config.yaml
arch: "wavenet"
model: "self-supervised audio encoder (BEST-RQ)"
dataset: "acted Russian speech (Dusha)"
train_examples: 26041
n_mels: 80
hop_length: 160
input: "log_mel"
win_length: 400
codebook_size: 1024
mask_prob: 0.05
norm: "batchnorm"
depths: [12]
kernel_size: 3
stem: "single"
widths: [192]
init: "trunc_normal_002"
residual_init: "none"
optimizer: "soap"
beta2: 0.99
learning_rate: 0.002
beta1: 0.95
shampoo_beta: 0.95
eps: 1e-08
precondition_frequency: 32
max_precond_dim: 1024
merge_dims: false
one_sided: false
adamw_lr_other_params: 0.0011
max_grad_norm: 1.0
max_steps: 7200
batch_size: 384
epochs: 106.2
lr_schedule: "linear"
final_lr_fraction: 0
warmup_steps: 210
weight_decay: 0.3
adamw_weight_decay_other_params: 0.05
Rows from block 8 of a small self-supervised audio encoder (BEST-RQ), named by matrix and row number. Rows with one number belong to one channel. Each number is 50 + 12 x the weight over its row's rms, rounded and kept within 0 to 99. All counts start at 0.
After each channel's rows are labels from the 100 clips, of 14848, where the channel reaches its largest size: "top examples" is what is common among them. Only what is clearly more common there than usual is listed. The data: acted Russian speech (Dusha). In brackets: how many of the 100, against the usual share in percent.
# filt: filter width-3 conv, dilation 8 (model.blocks.8.filt.weight, 192x192x3, each kernel summed), inputs 128-191
# gate: gate width-3 conv, dilation 8 (model.blocks.8.gate.weight, 192x192x3, each kernel summed), inputs 128-191
# out: residual pointwise conv (model.blocks.8.out.weight, 192x192x1, transposed), outputs 128-191

filt.189:45 46 52 56 59 41 42 33 48 58 41 37 58 68 20 41 59 53 48 46 51 50 40 55 53 45 43 49 52 48 63 47 46 55 42 32 41 54 59 70 36 41 54 35 40 52 54 40 37 53 63 51 51 57 65 37 58 58 29 53 30 34 43 74
gate.189:42 60 53 63 61 51 29 60 59 69 43 64 64 46 40 35 65 81 37 44 46 59 44 39 43 56 51 52 50 37 56 70 74 48 47 53 64 56 60 63 33 50 38 42 53 45 36 39 48 44 51 42 64 39 63 44 52 58 54 39 34 43 49 49
out.189:47 38 44 51 58 46 58 56 55 43 67 51 58 42 67 69 62 65 45 36 59 49 47 59 51 55 50 40 57 44 57 43 70 51 49 36 30 46 63 71 60 48 23 57 35 39 66 44 54 38 35 46 54 31 42 67 58 62 68 36 56 41 46 74
top examples: emotion: sad (77 vs 26.9)

filt.86:51 74 44 56 61 48 62 38 58 37 18 42 22 32 43 29 58 22 63 40 47 33 56 39 55 67 40 40 56 54 43 51 65 73 46 51 43 28 52 43 51 45 31 51 48 59 36 47 61 60 52 57 49 56 48 42 50 53 32 45 53 46 60 73
gate.86:61 65 41 67 60 42 41 59 39 40 47 45 59 59 20 57 50 61 34 63 35 53 42 26 60 66 56 46 57 82 35 49 44 36 47 80 38 58 57 35 43 56 53 57 37 29 64 57 58 55 76 25 76 29 45 76 51 58 52 41 31 66 61 59
out.86:62 49 56 40 49 66 39 48 47 63 17 54 67 55 32 46 61 51 54 25 36 27 43 56 56 47 29 55 46 64 30 49 27 40 71 35 53 45 37 57 36 55 48 52 41 32 57 50 43 46 41 68 59 47 43 38 51 34 82 54 52 38 49 36
top examples: emotion: sad (57 vs 26.9)

filt.174:64 27 34 66 41 62 38 54 47 34 55 45 59 48 51 55 57 46 26 52 52 60 60 41 48 49 38 50 37 31 39 42 45 33 41 43 41 57 44 52 47 46 36 61 51 60 29 40 60 55 57 56 49 61 49 35 41 57 68 48 79 55 57 39
gate.174:57 64 54 61 47 46 54 39 52 37 44 35 49 36 40 50 51 43 35 45 45 56 26 52 61 73 57 57 60 68 58 64 47 68 32 38 19 49 46 60 53 42 43 42 50 52 44 47 61 58 74 50 42 36 33 48 66 41 52 38 44 33 66 63
out.174:45 72 58 42 42 42 51 65 52 54 78 59 60 49 25 75 44 54 41 35 46 41 57 50 55 63 86 27 60 60 55 33 43 48 37 50 56 61 59 41 73 51 57 73 62 37 50 57 68 41 37 48 47 58 57 61 25 51 51 45 44 36 41 47
top examples: emotion: sad (58 vs 26.9)

filt.173:62 69 51 52 36 51 41 64 33 56 79 53 57 43 35 53 43 27 47 54 50 63 56 65 53 38 52 40 41 34 38 49 24 26 33 71 47 41 42 44 36 39 62 51 40 55 23 62 46 40 42 54 64 67 52 38 42 60 52 52 53 59 37 58
gate.173:35 40 59 45 57 57 70 50 58 56 43 32 61 61 24 59 48 63 42 25 44 47 39 54 48 47 60 45 49 25 55 44 56 51 53 38 39 58 52 33 45 49 63 45 37 60 47 45 47 42 35 62 53 56 43 41 28 51 52 49 07 73 52 40
out.173:44 27 53 41 62 34 44 28 45 44 53 55 75 82 52 43 48 46 40 65 34 34 41 44 29 45 45 59 40 88 22 40 70 44 55 55 42 49 88 51 33 37 73 38 42 50 60 51 49 54 38 42 56 52 49 33 60 45 72 65 48 59 55 41
top examples: emotion: sad (58 vs 26.9)

filt.76:31 40 44 30 51 49 40 41 44 51 62 60 76 64 52 53 24 40 40 45 40 85 44 53 52 42 53 38 51 58 58 47 55 45 74 49 41 57 46 49 43 70 39 51 43 58 46 49 50 32 54 60 42 53 66 49 47 56 83 48 60 50 45 42
gate.76:25 63 50 65 57 53 40 30 46 25 59 33 59 74 79 51 60 60 54 65 42 64 44 42 41 43 56 47 40 55 51 40 63 59 50 40 63 28 21 48 48 51 46 48 57 74 67 57 65 58 40 68 70 41 59 46 62 46 51 40 41 57 53 46
out.76:39 62 63 49 28 46 36 42 68 42 64 57 63 36 42 46 46 60 50 47 54 69 41 58 38 45 42 54 33 46 74 46 51 57 56 66 63 32 45 60 67 56 34 31 46 37 43 56 53 50 65 27 54 43 57 64 39 56 31 73 44 42 31 68
top examples: emotion: positive (38 vs 18.5)

filt.161:45 41 74 40 48 33 49 36 50 31 43 60 55 34 68 51 49 43 46 62 35 48 31 52 42 63 47 54 47 53 52 63 40 48 49 29 31 48 67 50 61 76 57 38 62 57 44 68 64 51 61 29 58 75 41 35 42 49 65 46 48 74 53 49
gate.161:41 35 32 44 54 74 50 49 36 50 50 55 52 46 57 59 53 60 34 59 68 59 33 49 25 61 58 29 45 43 26 51 42 37 58 55 41 37 23 52 62 48 62 80 64 78 60 21 40 60 54 34 48 28 56 53 52 46 60 55 39 64 49 36
out.161:64 52 44 69 24 58 62 53 32 45 55 34 58 33 39 53 34 63 55 50 65 47 51 65 47 50 49 72 34 59 52 57 48 63 36 56 48 68 42 64 53 51 53 45 59 36 44 46 60 65 39 33 48 46 27 39 65 51 51 75 50 56 59 48
top examples: emotion: positive (40 vs 18.5)