python train.py --model="self-supervised audio encoder (BEST-RQ)" --win_length=400 --arch="wavenet" --max_precond_dim=1024
Rows from block 2 of a small self-supervised audio encoder (BEST-RQ), named by matrix and row number. Rows with one number belong to one channel. Each number is 500 + 40 x the weight over its row's rms, rounded and kept within 0 to 999. All counts start at 0. Numbers have three digits each.
After each channel's rows are labels from the 100 clips, of 14848, where the channel reaches its largest size: "responds to" is what is common among them. Only what is clearly more common there than usual is listed. The data: acted Russian speech (Dusha). In brackets: how many of the 100, against the usual share in percent.
# filt: filter width-3 conv, dilation 4 (model.blocks.2.filt.weight, 192x192x3, each kernel summed), inputs 96-191
# gate: gate width-3 conv, dilation 4 (model.blocks.2.gate.weight, 192x192x3, each kernel summed), inputs 96-191
# out: residual pointwise conv (model.blocks.2.out.weight, 192x192x1, transposed), outputs 96-191

filt.42:485582517462486462527443497478425558493470465522460492503482468463485519486514581479454474511560495487453519444533489612538553494453463482512444405492539539570483485485528499548570556521541562515496574499441469491534546556421534492465560396481527496512471459545546488463453510504524494406
gate.42:460546474464556566548468524511512549543453507463530530495483544440508506538493502526427466499533477481516558514519496492509487562474431486566457504492483462476470489432477500508510481579443442470531468578523538575461477462530475448461507513550521505462525495429471430476475466483509500495
out.42:533487519483522502494457424433524481501519511452386480495483440442447505473465451484462552441541543516468456485460465554466498517468409480477472536488493531514499453530523535542594447464523499630460454543428485498444521497513504473479510550509464503452539466485557513584540544488460459473
responds to: emotion: positive (47 vs 18.5)

filt.3:534501533507490527512559447481514514473474518532506511499495499455467522492408486470481558502439422430531456508548490474429549536437487484384532509503536436455480494535511467507542453541535465508504501465435503552467576570536474528516417535528439485484535470509499519472495456501493451514
gate.3:562493508456456594492539563444523542512519512493522536395506519506492558476502456471466538487406484519477504566428509511542581542546499519499505492467469489417470505503486409506466482510547486456512531553493549469429534474554508410470499499533455492452461505546446436506559498405535510471
out.3:494568527550465567510566534451582517455467555535464493475566510500477524485497568481452511451521524544552547474469513540505539487525485518475491448418547537516428562473524479441523471525506425517490535524470519457499460483579439496490567505504489563509428476430514467522462500480497539529
responds to: emotion: angry (40 vs 18.9)

filt.73:493468519503517568520495436532539416488496473418497500571490491458550557462503547544486494466496569451466536466533574491483515502563497524512528497572515526545431528418562502456515535524475534437490486520508489495485540501434471544467559514449502455457442501426544452558522530551496524534
gate.73:481436432565498467492488491469460565503571523536553590541471447451544455527552466478558442515530543503498480455481530489524461508506559582556538539517476502528590518495409462500497517529491482521539467480461550451510537500545419513526536525489427504552503474527502387511512527484453508454
out.73:388537570482475491498474466570480446490506601455478587522499572517516505457418517549494480433555552435533524464523535464516448434533474481446397532522504515559549531524463497477499531477494510498503533520496539474504502524543487486461462528505519426502497397461542506474488492500565581502
responds to: emotion: positive (39 vs 18.5)

filt.123:465533493553567513525505483519505529474456530533477516472510502507484479588533530524547503478492567512420572442474484533580498501564577558504531475521521461574575469507474490540440515516514469567482539456533544434537503478500490519464481505519508607474402480581539462489515500495489518499
gate.123:469507515540463471430551515484520522504533513496455466546518546527547480524483524405530572501523574470458478543519566612487430449497477538454547478480493460489498482528488456509558480521472454412504518503524529477541503507527476642516494529542528485527559448520455521530542519499520457499
out.123:567571507520592510456464542515500486533576432445440534563514541453541517511542498499487509475512590478504469542541565547489554494449428502461432460574502442553507532470502440473525476484521410471531546427504494451509539545539487474578516519539505456503492470453529428501493469488554515539
responds to: emotion: positive (40 vs 18.5)

filt.118:541426492476509490483447504561502529602539528505479470484535509546512507506600491542446468491473476504548543480477562566489511531499517625498452504470511529523562459539496403505563546548478508444523506477518449462495492502476451510494573476462593443524537532473504536518484494499462534485
gate.118:541508469497516519582501513500442526440510432502528507504485489495549526526557460437515505444516522481487512490553466519482473541484476552534511537469512516441471484455564493590414494487536524598501525545484472499460439489493537495443502472492568549513467473532455435565444454541479468490
out.118:542576506541478505441537489511485429532541400542483528437430469523516479496458485497474506478500513562554511508501522371494518524593492516526464484543448532506463563515464578528492527469551551531501551506500613559473506496456502529556532447522485537495507464456530611460546477444503504470
responds to: emotion: angry (41 vs 18.9)

filt.137:481576489507483460576543448454534484510481497465513460438448561512489499501490470468504431464542540417502419607499570468530452492513438523494568487532526490534495551580477515512438460534456465462511570476427423518485537498467545481471567470500512495476553535450469523531511519476507495430
gate.137:456482532546461551507531521443434514409449453468502458455485487456590475496467507505553496402550437505511484509535481480480437507585439513485493563502562520527519459419488515561505507514510513514559555507484552502515414523510447486574496516572526575534477514504518464563463494464514532510
out.137:511497451466522575396476459468488459488507542488481488459563487543428478514510529544524450499504461465501489472516572439458524519540515541516508489538506544568492490533449561525528416516409545444518449477484512510471495468473561524474497477497434558436471467415447424493529506486468500451
responds to: emotion: angry (43 vs 18.9)

filt.88:552554468470485513492493519514523433518555499482458528534515445528493540480499506510472506476423497551467477486445532520387514503569583452494524470566485505500458530519552440447515574477464513483551471532541476485546449506473542496506514481457494479464616505489468459513530528550598518556
gate.88:590457526458535505497502489521580508471447505550572478507508497418516517562501511526510503455429466403421571529548467434524511506488549526543455545499556480545438518495497521579387518466512528541497464399497531500545462527563555521484527482529598491518532512504444533514558569484470505518
out.88:521448537469515527473494449481558468534471568511459501492512496444568489465443482495461456478502444508522496502530442543512451451460547529539563540493457458521474397446461484486471475494467498527497454539508440485470518553468451553464457488537495562433484471523511501495476537514524454524
responds to: emotion: positive (49 vs 18.5)

filt.140:513515509539518556539428526449511493440457463467482505542571469476492579526543523417517543485501444503539518495563468444501497490481567605476484528455553512442446524556482456476499462568465432543573509453507487494443491509533505548438558459491475497433476511453463531456528486529474480519
gate.140:508526470502481559547475537522504497481470550599511476441497452426491502482537435424409526490475524516479520469539425516449506507484462519580483492472530532506416485538515524406502482522554524479563547485548528484509577488487454546499450591483464502530489482503480408493465524492563541477
out.140:471534520512504485514484484489515460526467445484565395542546503493564501522502511498447507473442458569520546524464558448537542435508460527475490451490569579506476484479506492456420466500512549432589516472557518554513581478484544492563516470465509519528543420507486529540541464483576485581
responds to: emotion: angry (39 vs 18.9)

filt.32:464504451502457490489490504502465410470459516453451516531469506519541440470451520473494530507418522500521532410403496466498515508542419476499458493483464464585446470521467513544486465453487550485488513541446494540470507583568446502473494491460492474515486545530493484499535458472510460439
gate.32:533553504582510524506451581546485549504531490520581458531432475518585500437511516519504439470522536476491608487510506571543454448499466480512563559449546550472511487453444482518536461488467477515501427532482532462430553507482466485451432506503527521519494556458509414479518517515454526495
out.32:562518483456507490495423520558484469456448430545525475470467569534520513493462459515532519521486444529490525423433557525458443501493420490491504528507527541485464549475528498517442513492448526451530509463462524520482490574463528495585526485513484521575555459489470509476442484552476528528
responds to: emotion: angry (41 vs 18.9); emotion: positive (39 vs 18.5)

filt.114:539504448501473455551452477415478534423531466538506471508456480486521575499516518507563470435522442486516466482507507491493498587478493512482510451506486447647436566527505503465472493494478574545466529464433530489493454477485489570474412508510494547488537485483526498450454468559489512547
gate.114:568514480569518496537480519557528489404437516588532468558475487476492514512497559511475528615573582440515562588537501499464481435533475498474544486498531553474507500534491431525440546481502371497441563449532487476533518513525535486447504511504487485529447534566536461485490493499492467504
out.114:534435492522512505418507534578461463459524485520532557445392554460511500455578465499582570535470485544562448467516543559475545537531530539460496483515517535510533480538466454514518521521544491579579515477576509511504477481510515491479420531494468472542513458503546529471489520502534501524
responds to: emotion: angry (42 vs 18.9)

filt.39:583516455541546438377502477464454546412423457504528557509502458479523501524482500514425459593444463460479469530488510549500493516444532524515481503569428578528454478480467572525460501526498450527513463555472468498449477481506558490474441551518570599505521436489531467495530543493560476540
gate.39:530475465523430494537510572484508502484491506562442470442485556481526554554478464466431469565515489510427479517498557477441520468429505487489490484486515544498389571532427486482514480563504563446550440483463456504460531504437602514475548555475535512517538509498454546516528561497506466482
out.39:440467515499517483433524497446466529476572565389546505492538594458493405474418486540444453461453533488509561536510505535467487600485540509465500500586518480521452475412535573512520468505486485443515492474500502462377530477507460483476546537492486628527431483509524420459531462498476520457
responds to: emotion: positive (48 vs 18.5)

filt.7:534444528524489544520515558547414464479416479486518538508534530535488451533441487548435505446533503451566489532539484473528490530532469448498546470531508484489521462518515444520476538465511509505461430527522485476516487489572597474466505557442497566501480494512501461496518521517485514572
gate.7:480472533511519519470476519591546479476409395484536471533517493490494506546518486542462541523580513384503600567452501438559484447480493541506564524520455430537474444467549497452498533477584496528457471507524476522475458446542524522498474538428515519538529512509497571445510603536584537507
out.7:495564507532541509574488458437514544546494497485516423465526519535421530576463524565524440539515481450508424501521384513533486510460449485469483603488574476504471520512488505497466477511535478522551465530473467558532482569489531486470472512513482472514415510487467497493525469462479520418
responds to: emotion: angry (39 vs 18.9)