Rows from block 9 of a small self-supervised audio encoder (BEST-RQ), named by matrix and row number. Rows with one number belong to one channel. Each number is 128 + 24 x the weight over its row's rms, rounded and kept within 0 to 255. All counts start at 0. Numbers have three digits each. After the name is the row's rms in percent of the matrix's.
Before each channel's rows are labels from the 100 clips, of 14848, where the channel reaches its largest size: "top examples" is what is common among them. Only what is clearly more common there than usual is listed. The data: acted Russian speech (Dusha). In brackets: how many of the 100.
# filt: filter width-3 conv, dilation 16 (model.blocks.9.filt.weight, 192x192x3, each kernel summed), inputs 96-191
# gate: gate width-3 conv, dilation 16 (model.blocks.9.gate.weight, 192x192x3, each kernel summed), inputs 96-191
# out: residual pointwise conv (model.blocks.9.out.weight, 192x192x1, transposed), outputs 96-191

top examples: emotion: sad (57)
filt.51 108:118140092092160076113148102101086138096145135101128093165124140105104088110151124121156121122133170161125097170121136137161161127127053142154124109106104111140131134130129153102165133113138141148102131127126132131090120109115121148085174087132066075130107136134124118099165099136130121103
gate.51 101:132107114071128147138109125131156104106116104111088111107114115135103069147111125104118132117075117116151127093135130129120156105162124160123098145141113135162132097125122140174132111184153099088097099126147105182149103102140093137114152104164104147110102119099141087117144122155140131157
out.51 090:106153130113095106136122147100127119134144079169160121100067156118147122108105130160143145125094122100122112152158158147124124144106112115106111157123126162113124106147142111103107114083099158141128158126155088135126157121127161152142132110133118087092119121110148099152122173109133144129

top examples: emotion: sad (57)
filt.133 094:133155097136106074130125151115149146161190113112166160076146136114128195113144115107136128095157157090113105145129128133130097088119127094150092137119120176070122115170131157120135120115115120131147136124176088113125111119123141090152133113116104137087120132138170130147120142090115138114
gate.133 097:181150141156111133117161090125137172144154099138160130123101103101097150136090116085121113140141088128164154103113111161138148135142107118121107173146104133144130106101122098115120097137129167134149117140159091118078135128144140111117143142150109146102136140136136110110086129120150093203
out.133 095:104085144153121149155138130111151115161161169138124192123152113171108150119083103142139142129105125176123129139160141131115159122117151133182124106091146138185106133116092134112198112120117147146125106116100163150125145103150113141110175170114177117145161098138122156120118114154105154136

top examples: emotion: sad (60)
filt.88 107:141139128156154131121118142122132159175138097105122134163133114127150106089173146107129141126142135105079111112143140129139181081104111146136113114137097121182116102106166119118093133149148110140149152120166186164125090127102095133076117112150080113158143141147148107073157157191105130118
gate.88 109:124145130152097114122143116159123084140109094134091133117095115138085156130104171159098128141134160139102144105106134157106099107132135088141131126144152161120118131141097137099114128158160101135106105180164127111080135085133151145152073146151138106133115106102141146107164128137160113175
out.88 105:143151158161124123102112053120163135166162101173114138150132111117076129148138141149183104132157129088116092116142161128130168139128115101139130103117116134178111156095134160147182114119158145120092114089145156122109111128122111135182169089137185182106104130116125113117126121069103095119

top examples: emotion: sad (60)
filt.114 100:098100126087111143129103154143093118120112124129175142139142134119151085084121180172091143157099132142137105109115114131128099100069149152167124132098145086121160121137136118118095133082162113144121112122177134135150137148131145172140118159147113124104122130132164147116146120134079096136
gate.114 111:152117137138134162146115113115143148144115128093083111118113152118170125133121111154143126104152119126153162151118112134093156134144138139140143119119130139094106103180136178121175119129110085126144127199119110119137138121115154142102134148089092110129129157103145157144146157106135133162
out.114 095:128144091131132119128158137126106140106162121140168152117137135155115082144106122117116151127146094141139090156088136152124122152120151136088136075150130154170106133055088127144129107174115141152138140092153104103094141094112131152150100099118117140129114144127118089151075138137140148141

top examples: emotion: sad (59)
filt.84 095:148091131136137126116188133134135144186107088096159139143092152105115157169094108157091147140083132110103118103170118164134112116165125114107128145158175151146168098106098138142101126142134149185118110123130165103113146150097112105121128138126119100177118171180142110111121177145091141120
gate.84 096:133111105125133138104117144129116150184119145111096173092095124139102125114081072090148117125094147127124131130126117132122131136148133167146125196107096106158117104111099095114121079167131128124123104167133124119125096129144113129086124123128131135157132129093107108113155137132157122146
out.84 094:130082098125118141141114114132143168127110147148149124141159131138139134126152089092101117127153142091149141149155110187167111063143104117133151093128159129142129102128103128181162143110140130120139130137079149115132093144195083160145089161155145105122129138109127137077100131124138111171

top examples: emotion: sad (59)
filt.160 102:098135114142161115137118145153133131124103163135134160138108115136158083138137116165134142081175100147142166139117090114162137143182140102089097110144132169128121095117132125106173100136074152114110169117089115095095110116150170118106173166152124102105110106137108134142125147116120132124
gate.160 094:126128154074130147116110132152156143111085141111096122071152138136132099107077120190119142170132156131160148119130147095119153107133092112079137138129126110101127118158149112120129092123122109127110138166124156139092100138088126128123171117134107142138099113122075091122115107136114154120
out.160 104:152158132162095127119161110113103132127174103107087145102108143119146187115168112099128127173111113139158083141142136094111100117124118093137122115098135111146106122090135086113118152130127142105161099149188131106117167141135093137174099165147150112100158135113131163131135113115119152124

top examples: emotion: neutral (60)
filt.102 097:134122115109132092116137122123158138101121185094132080094143143125119098152156156115144103148153142116156086154116148165109170131129172131136130136119101172089127106126120146138090165105106142120152129116124112138121114106132141140130095138115112094113129102118106108135098166155149127140
gate.102 101:119132096113123146107150136127136138126073111130105107100133129152178130092117134172151153110133126124116139097142154178136132124177096123098152112117095132077120142142137146087146100139102114147079135106133144101134098139165137134107090156107095124100125132108133165148164135124121107158
out.102 104:081103156118127141163137136116094138098142107143116120132144127106129136097120106120126149146170159122067168077166125083166158161121138057163104149110136172143143143072107108127100117121157133107090099100101161131138148147154105115156139139091138134162156135141121119128117120140142110206

top examples: emotion: angry (39)
filt.87 099:091116121096103132140153136130131107141150086105134142107074136126122150169125125156130121191126113126102137079109116119094129111122140120165125092148143085130108168129163143153166121078102137139141161139146133157137100176113101112118158112128153074099116108143144083155122143116135110125
gate.87 092:086112106143145134143147159137148139147140132167128111140149139119123121103151135167128152079127157141132161119138091110125127086127101124090125129135127124151158071131085119098107119117122116111160137120168116129086140129131121189104104173141110164140173105140113149132151117107137091134
out.87 090:163105116075142152115144119104140120076119122143152159134115105110119168136112097108120143113120127094121132131098137123097115125148172105115127167137126151118109156168128133119195096146135119121126159147098151067136133134103139127144132121093148178127124152118148157081115126110162139118

top examples: emotion: sad (55)
filt.187 095:121147119062099124115134141136120110059079106121095150088139130135121106126162167117164147140117080120136149132103112125121116094129111073098119114119128178126119097158129147141090163123154083119122110127090092138151116090186127115099094140137110117139149139122131111110084091147145105163
gate.187 100:100132092124157131145137117152130106109119111127116168113119126124127111116125128150151132121139091142126163137114119130154139150134118139136106122114141148083118101156115144130126148146147089056150082111115109151097115128106121132129113086093148150079176107121108145107117125145134134165
out.187 095:156087136138135138132106123126099123118111104145110155148133162143074149114142121125113128151136133125134136139165081134139132131115166165120163111089112112129139149117104140134156121155118164142133143113116110144116114095130094108146126147109118127081186118132152119131102105136103104100

top examples: emotion: sad (54)
filt.166 100:114145134122117145155111126147144148138124158162106088130136153134130126132120108126107130172133144099143108103116131131153150143141131105154122100126168104138158177153121148083158128136213064135135126129127135160115183113076165115147163095114097161106147125156090100114136141138114127104
gate.166 109:119164131149119096129142149131139126134116136074089113117115113162116115107107189149125136061136109101149148096121127170118161156129114138103141128130116156169155159171149152126143080121089135150133142098138157138131087116138133125125105108112105128137157120138149125121123111151163138145
out.166 094:118128102127145146100093130107117130144112152109154159142120102079151145138157131100126137110121110176162128094138129100096099127131173116134128137101097106153124087102171144155098138113120144102128147151116144138164107120120144128124151142131172168167133141116149160168102125158114104099

top examples: emotion: sad (55)
filt.8 101:167149140135124148082128069115140063131145081108150159105132128134109132121119150126092129132104120157060164151069138137117136114120158128115147119126097074132112108135152125127118147086127162147097118123146126097125110154139120118140169125131191105131116135111128116149121126101123078103
gate.8 109:135104101118111111127139135063137155144095134112091124106153121118127126120112125169081136112103130113122168076096127143131158174140138139132160140114127093118117118162127176123147124139156112172111092122119129179135145086121099168104127099094109135136143100134101084095119121122138171114
out.8 111:120102091135149141132139162103080115123116128144139116105142102162118121163111125119109176133121124115166136167138144103183088151098121145139125117134139112122157126092129116130123130163092155141115130133116119170107132118104122128139095089166066144139160144125107184161100152151126108073

top examples: emotion: positive (45)
filt.9 098:101104181137167121097164119152163156139092102103120105131117152127119108106122116153121093093129127165110131139119151134148134151117108097110167140119096140062139114130125146096160116168141104105128098095121156126130109096148148128145126161068150105138161121114084120188154099133100145137
gate.9 101:109117131100111175067148126118179127151108121141110158131122153124147136098116130134136118149135119102144142159077078173184078138130123127126148076120142130123162122143130120102160102127130132114141105180123129115104099144128091121117121139130124150134131144124148141108151103162168066129
out.9 093:157127127136100100156146147100090109182164088140123083141125144127144095112078120095172163113128140143153125168136161113149111127126126131124114138086107150129125131141092114122125139134112146133116152084087104120106160159118145162098123141078088113157127132148145148150084134115177105109

top examples: emotion: sad (56)
filt.56 100:154121130148122101114128169154090134146085079139112109091105113189126102159158148172161145127137096089146139134111127125095141164123140145104143177181170104138125188148105115143127122147167118130145113135081124111129126117116157106124099179152124141084127140159171132131132140121119108161
gate.56 096:156153096134164188176084110153143130148125128110136150108133120086109142055131091123085118107118137157129154114127116162117089142096127127120105171094153127138112130136096128075194098123137109103168069107135129109156121113124132125149130141119138164155167105100147118146121148150138145138
out.56 103:132136129127131115103152136140095153153096102127081125124143206071115153128118142115129131139131122127141165179175144165138132080115130134112095144105124111128169114105144133168129104128140142128153110165130135156164090122134139128083152110082095137161091134109121110081122082156107143147

top examples: emotion: sad (56)
filt.66 098:121200149111080143111107157109097134132147126145139130128130116100149139135129128128147137173132128081116067094138124136107105117117108159128092125087171115186111157093092108117118141109123065108131123125185116134141152156135151131122128154117124130101099114106101140111116100162100099112
gate.66 099:174138094120141154148131115151156112087134107137115169100148121104129136126154162154123105111131137170145221109123136117110116132129152095159206130125146098136125121105139110083118111126130134154150111126110167149113099090111108108143159146127155112131116113110059126107127126151120143114
out.66 103:091117131129142173146144115156161128115139125148109112092103145144098109125125131120126143139129114114123127140122118060107112139069136141106128164157146130128178115143158102150153095144149139149113061134097196132160123145159097106175157146113110094134162128147131120134132114110109080108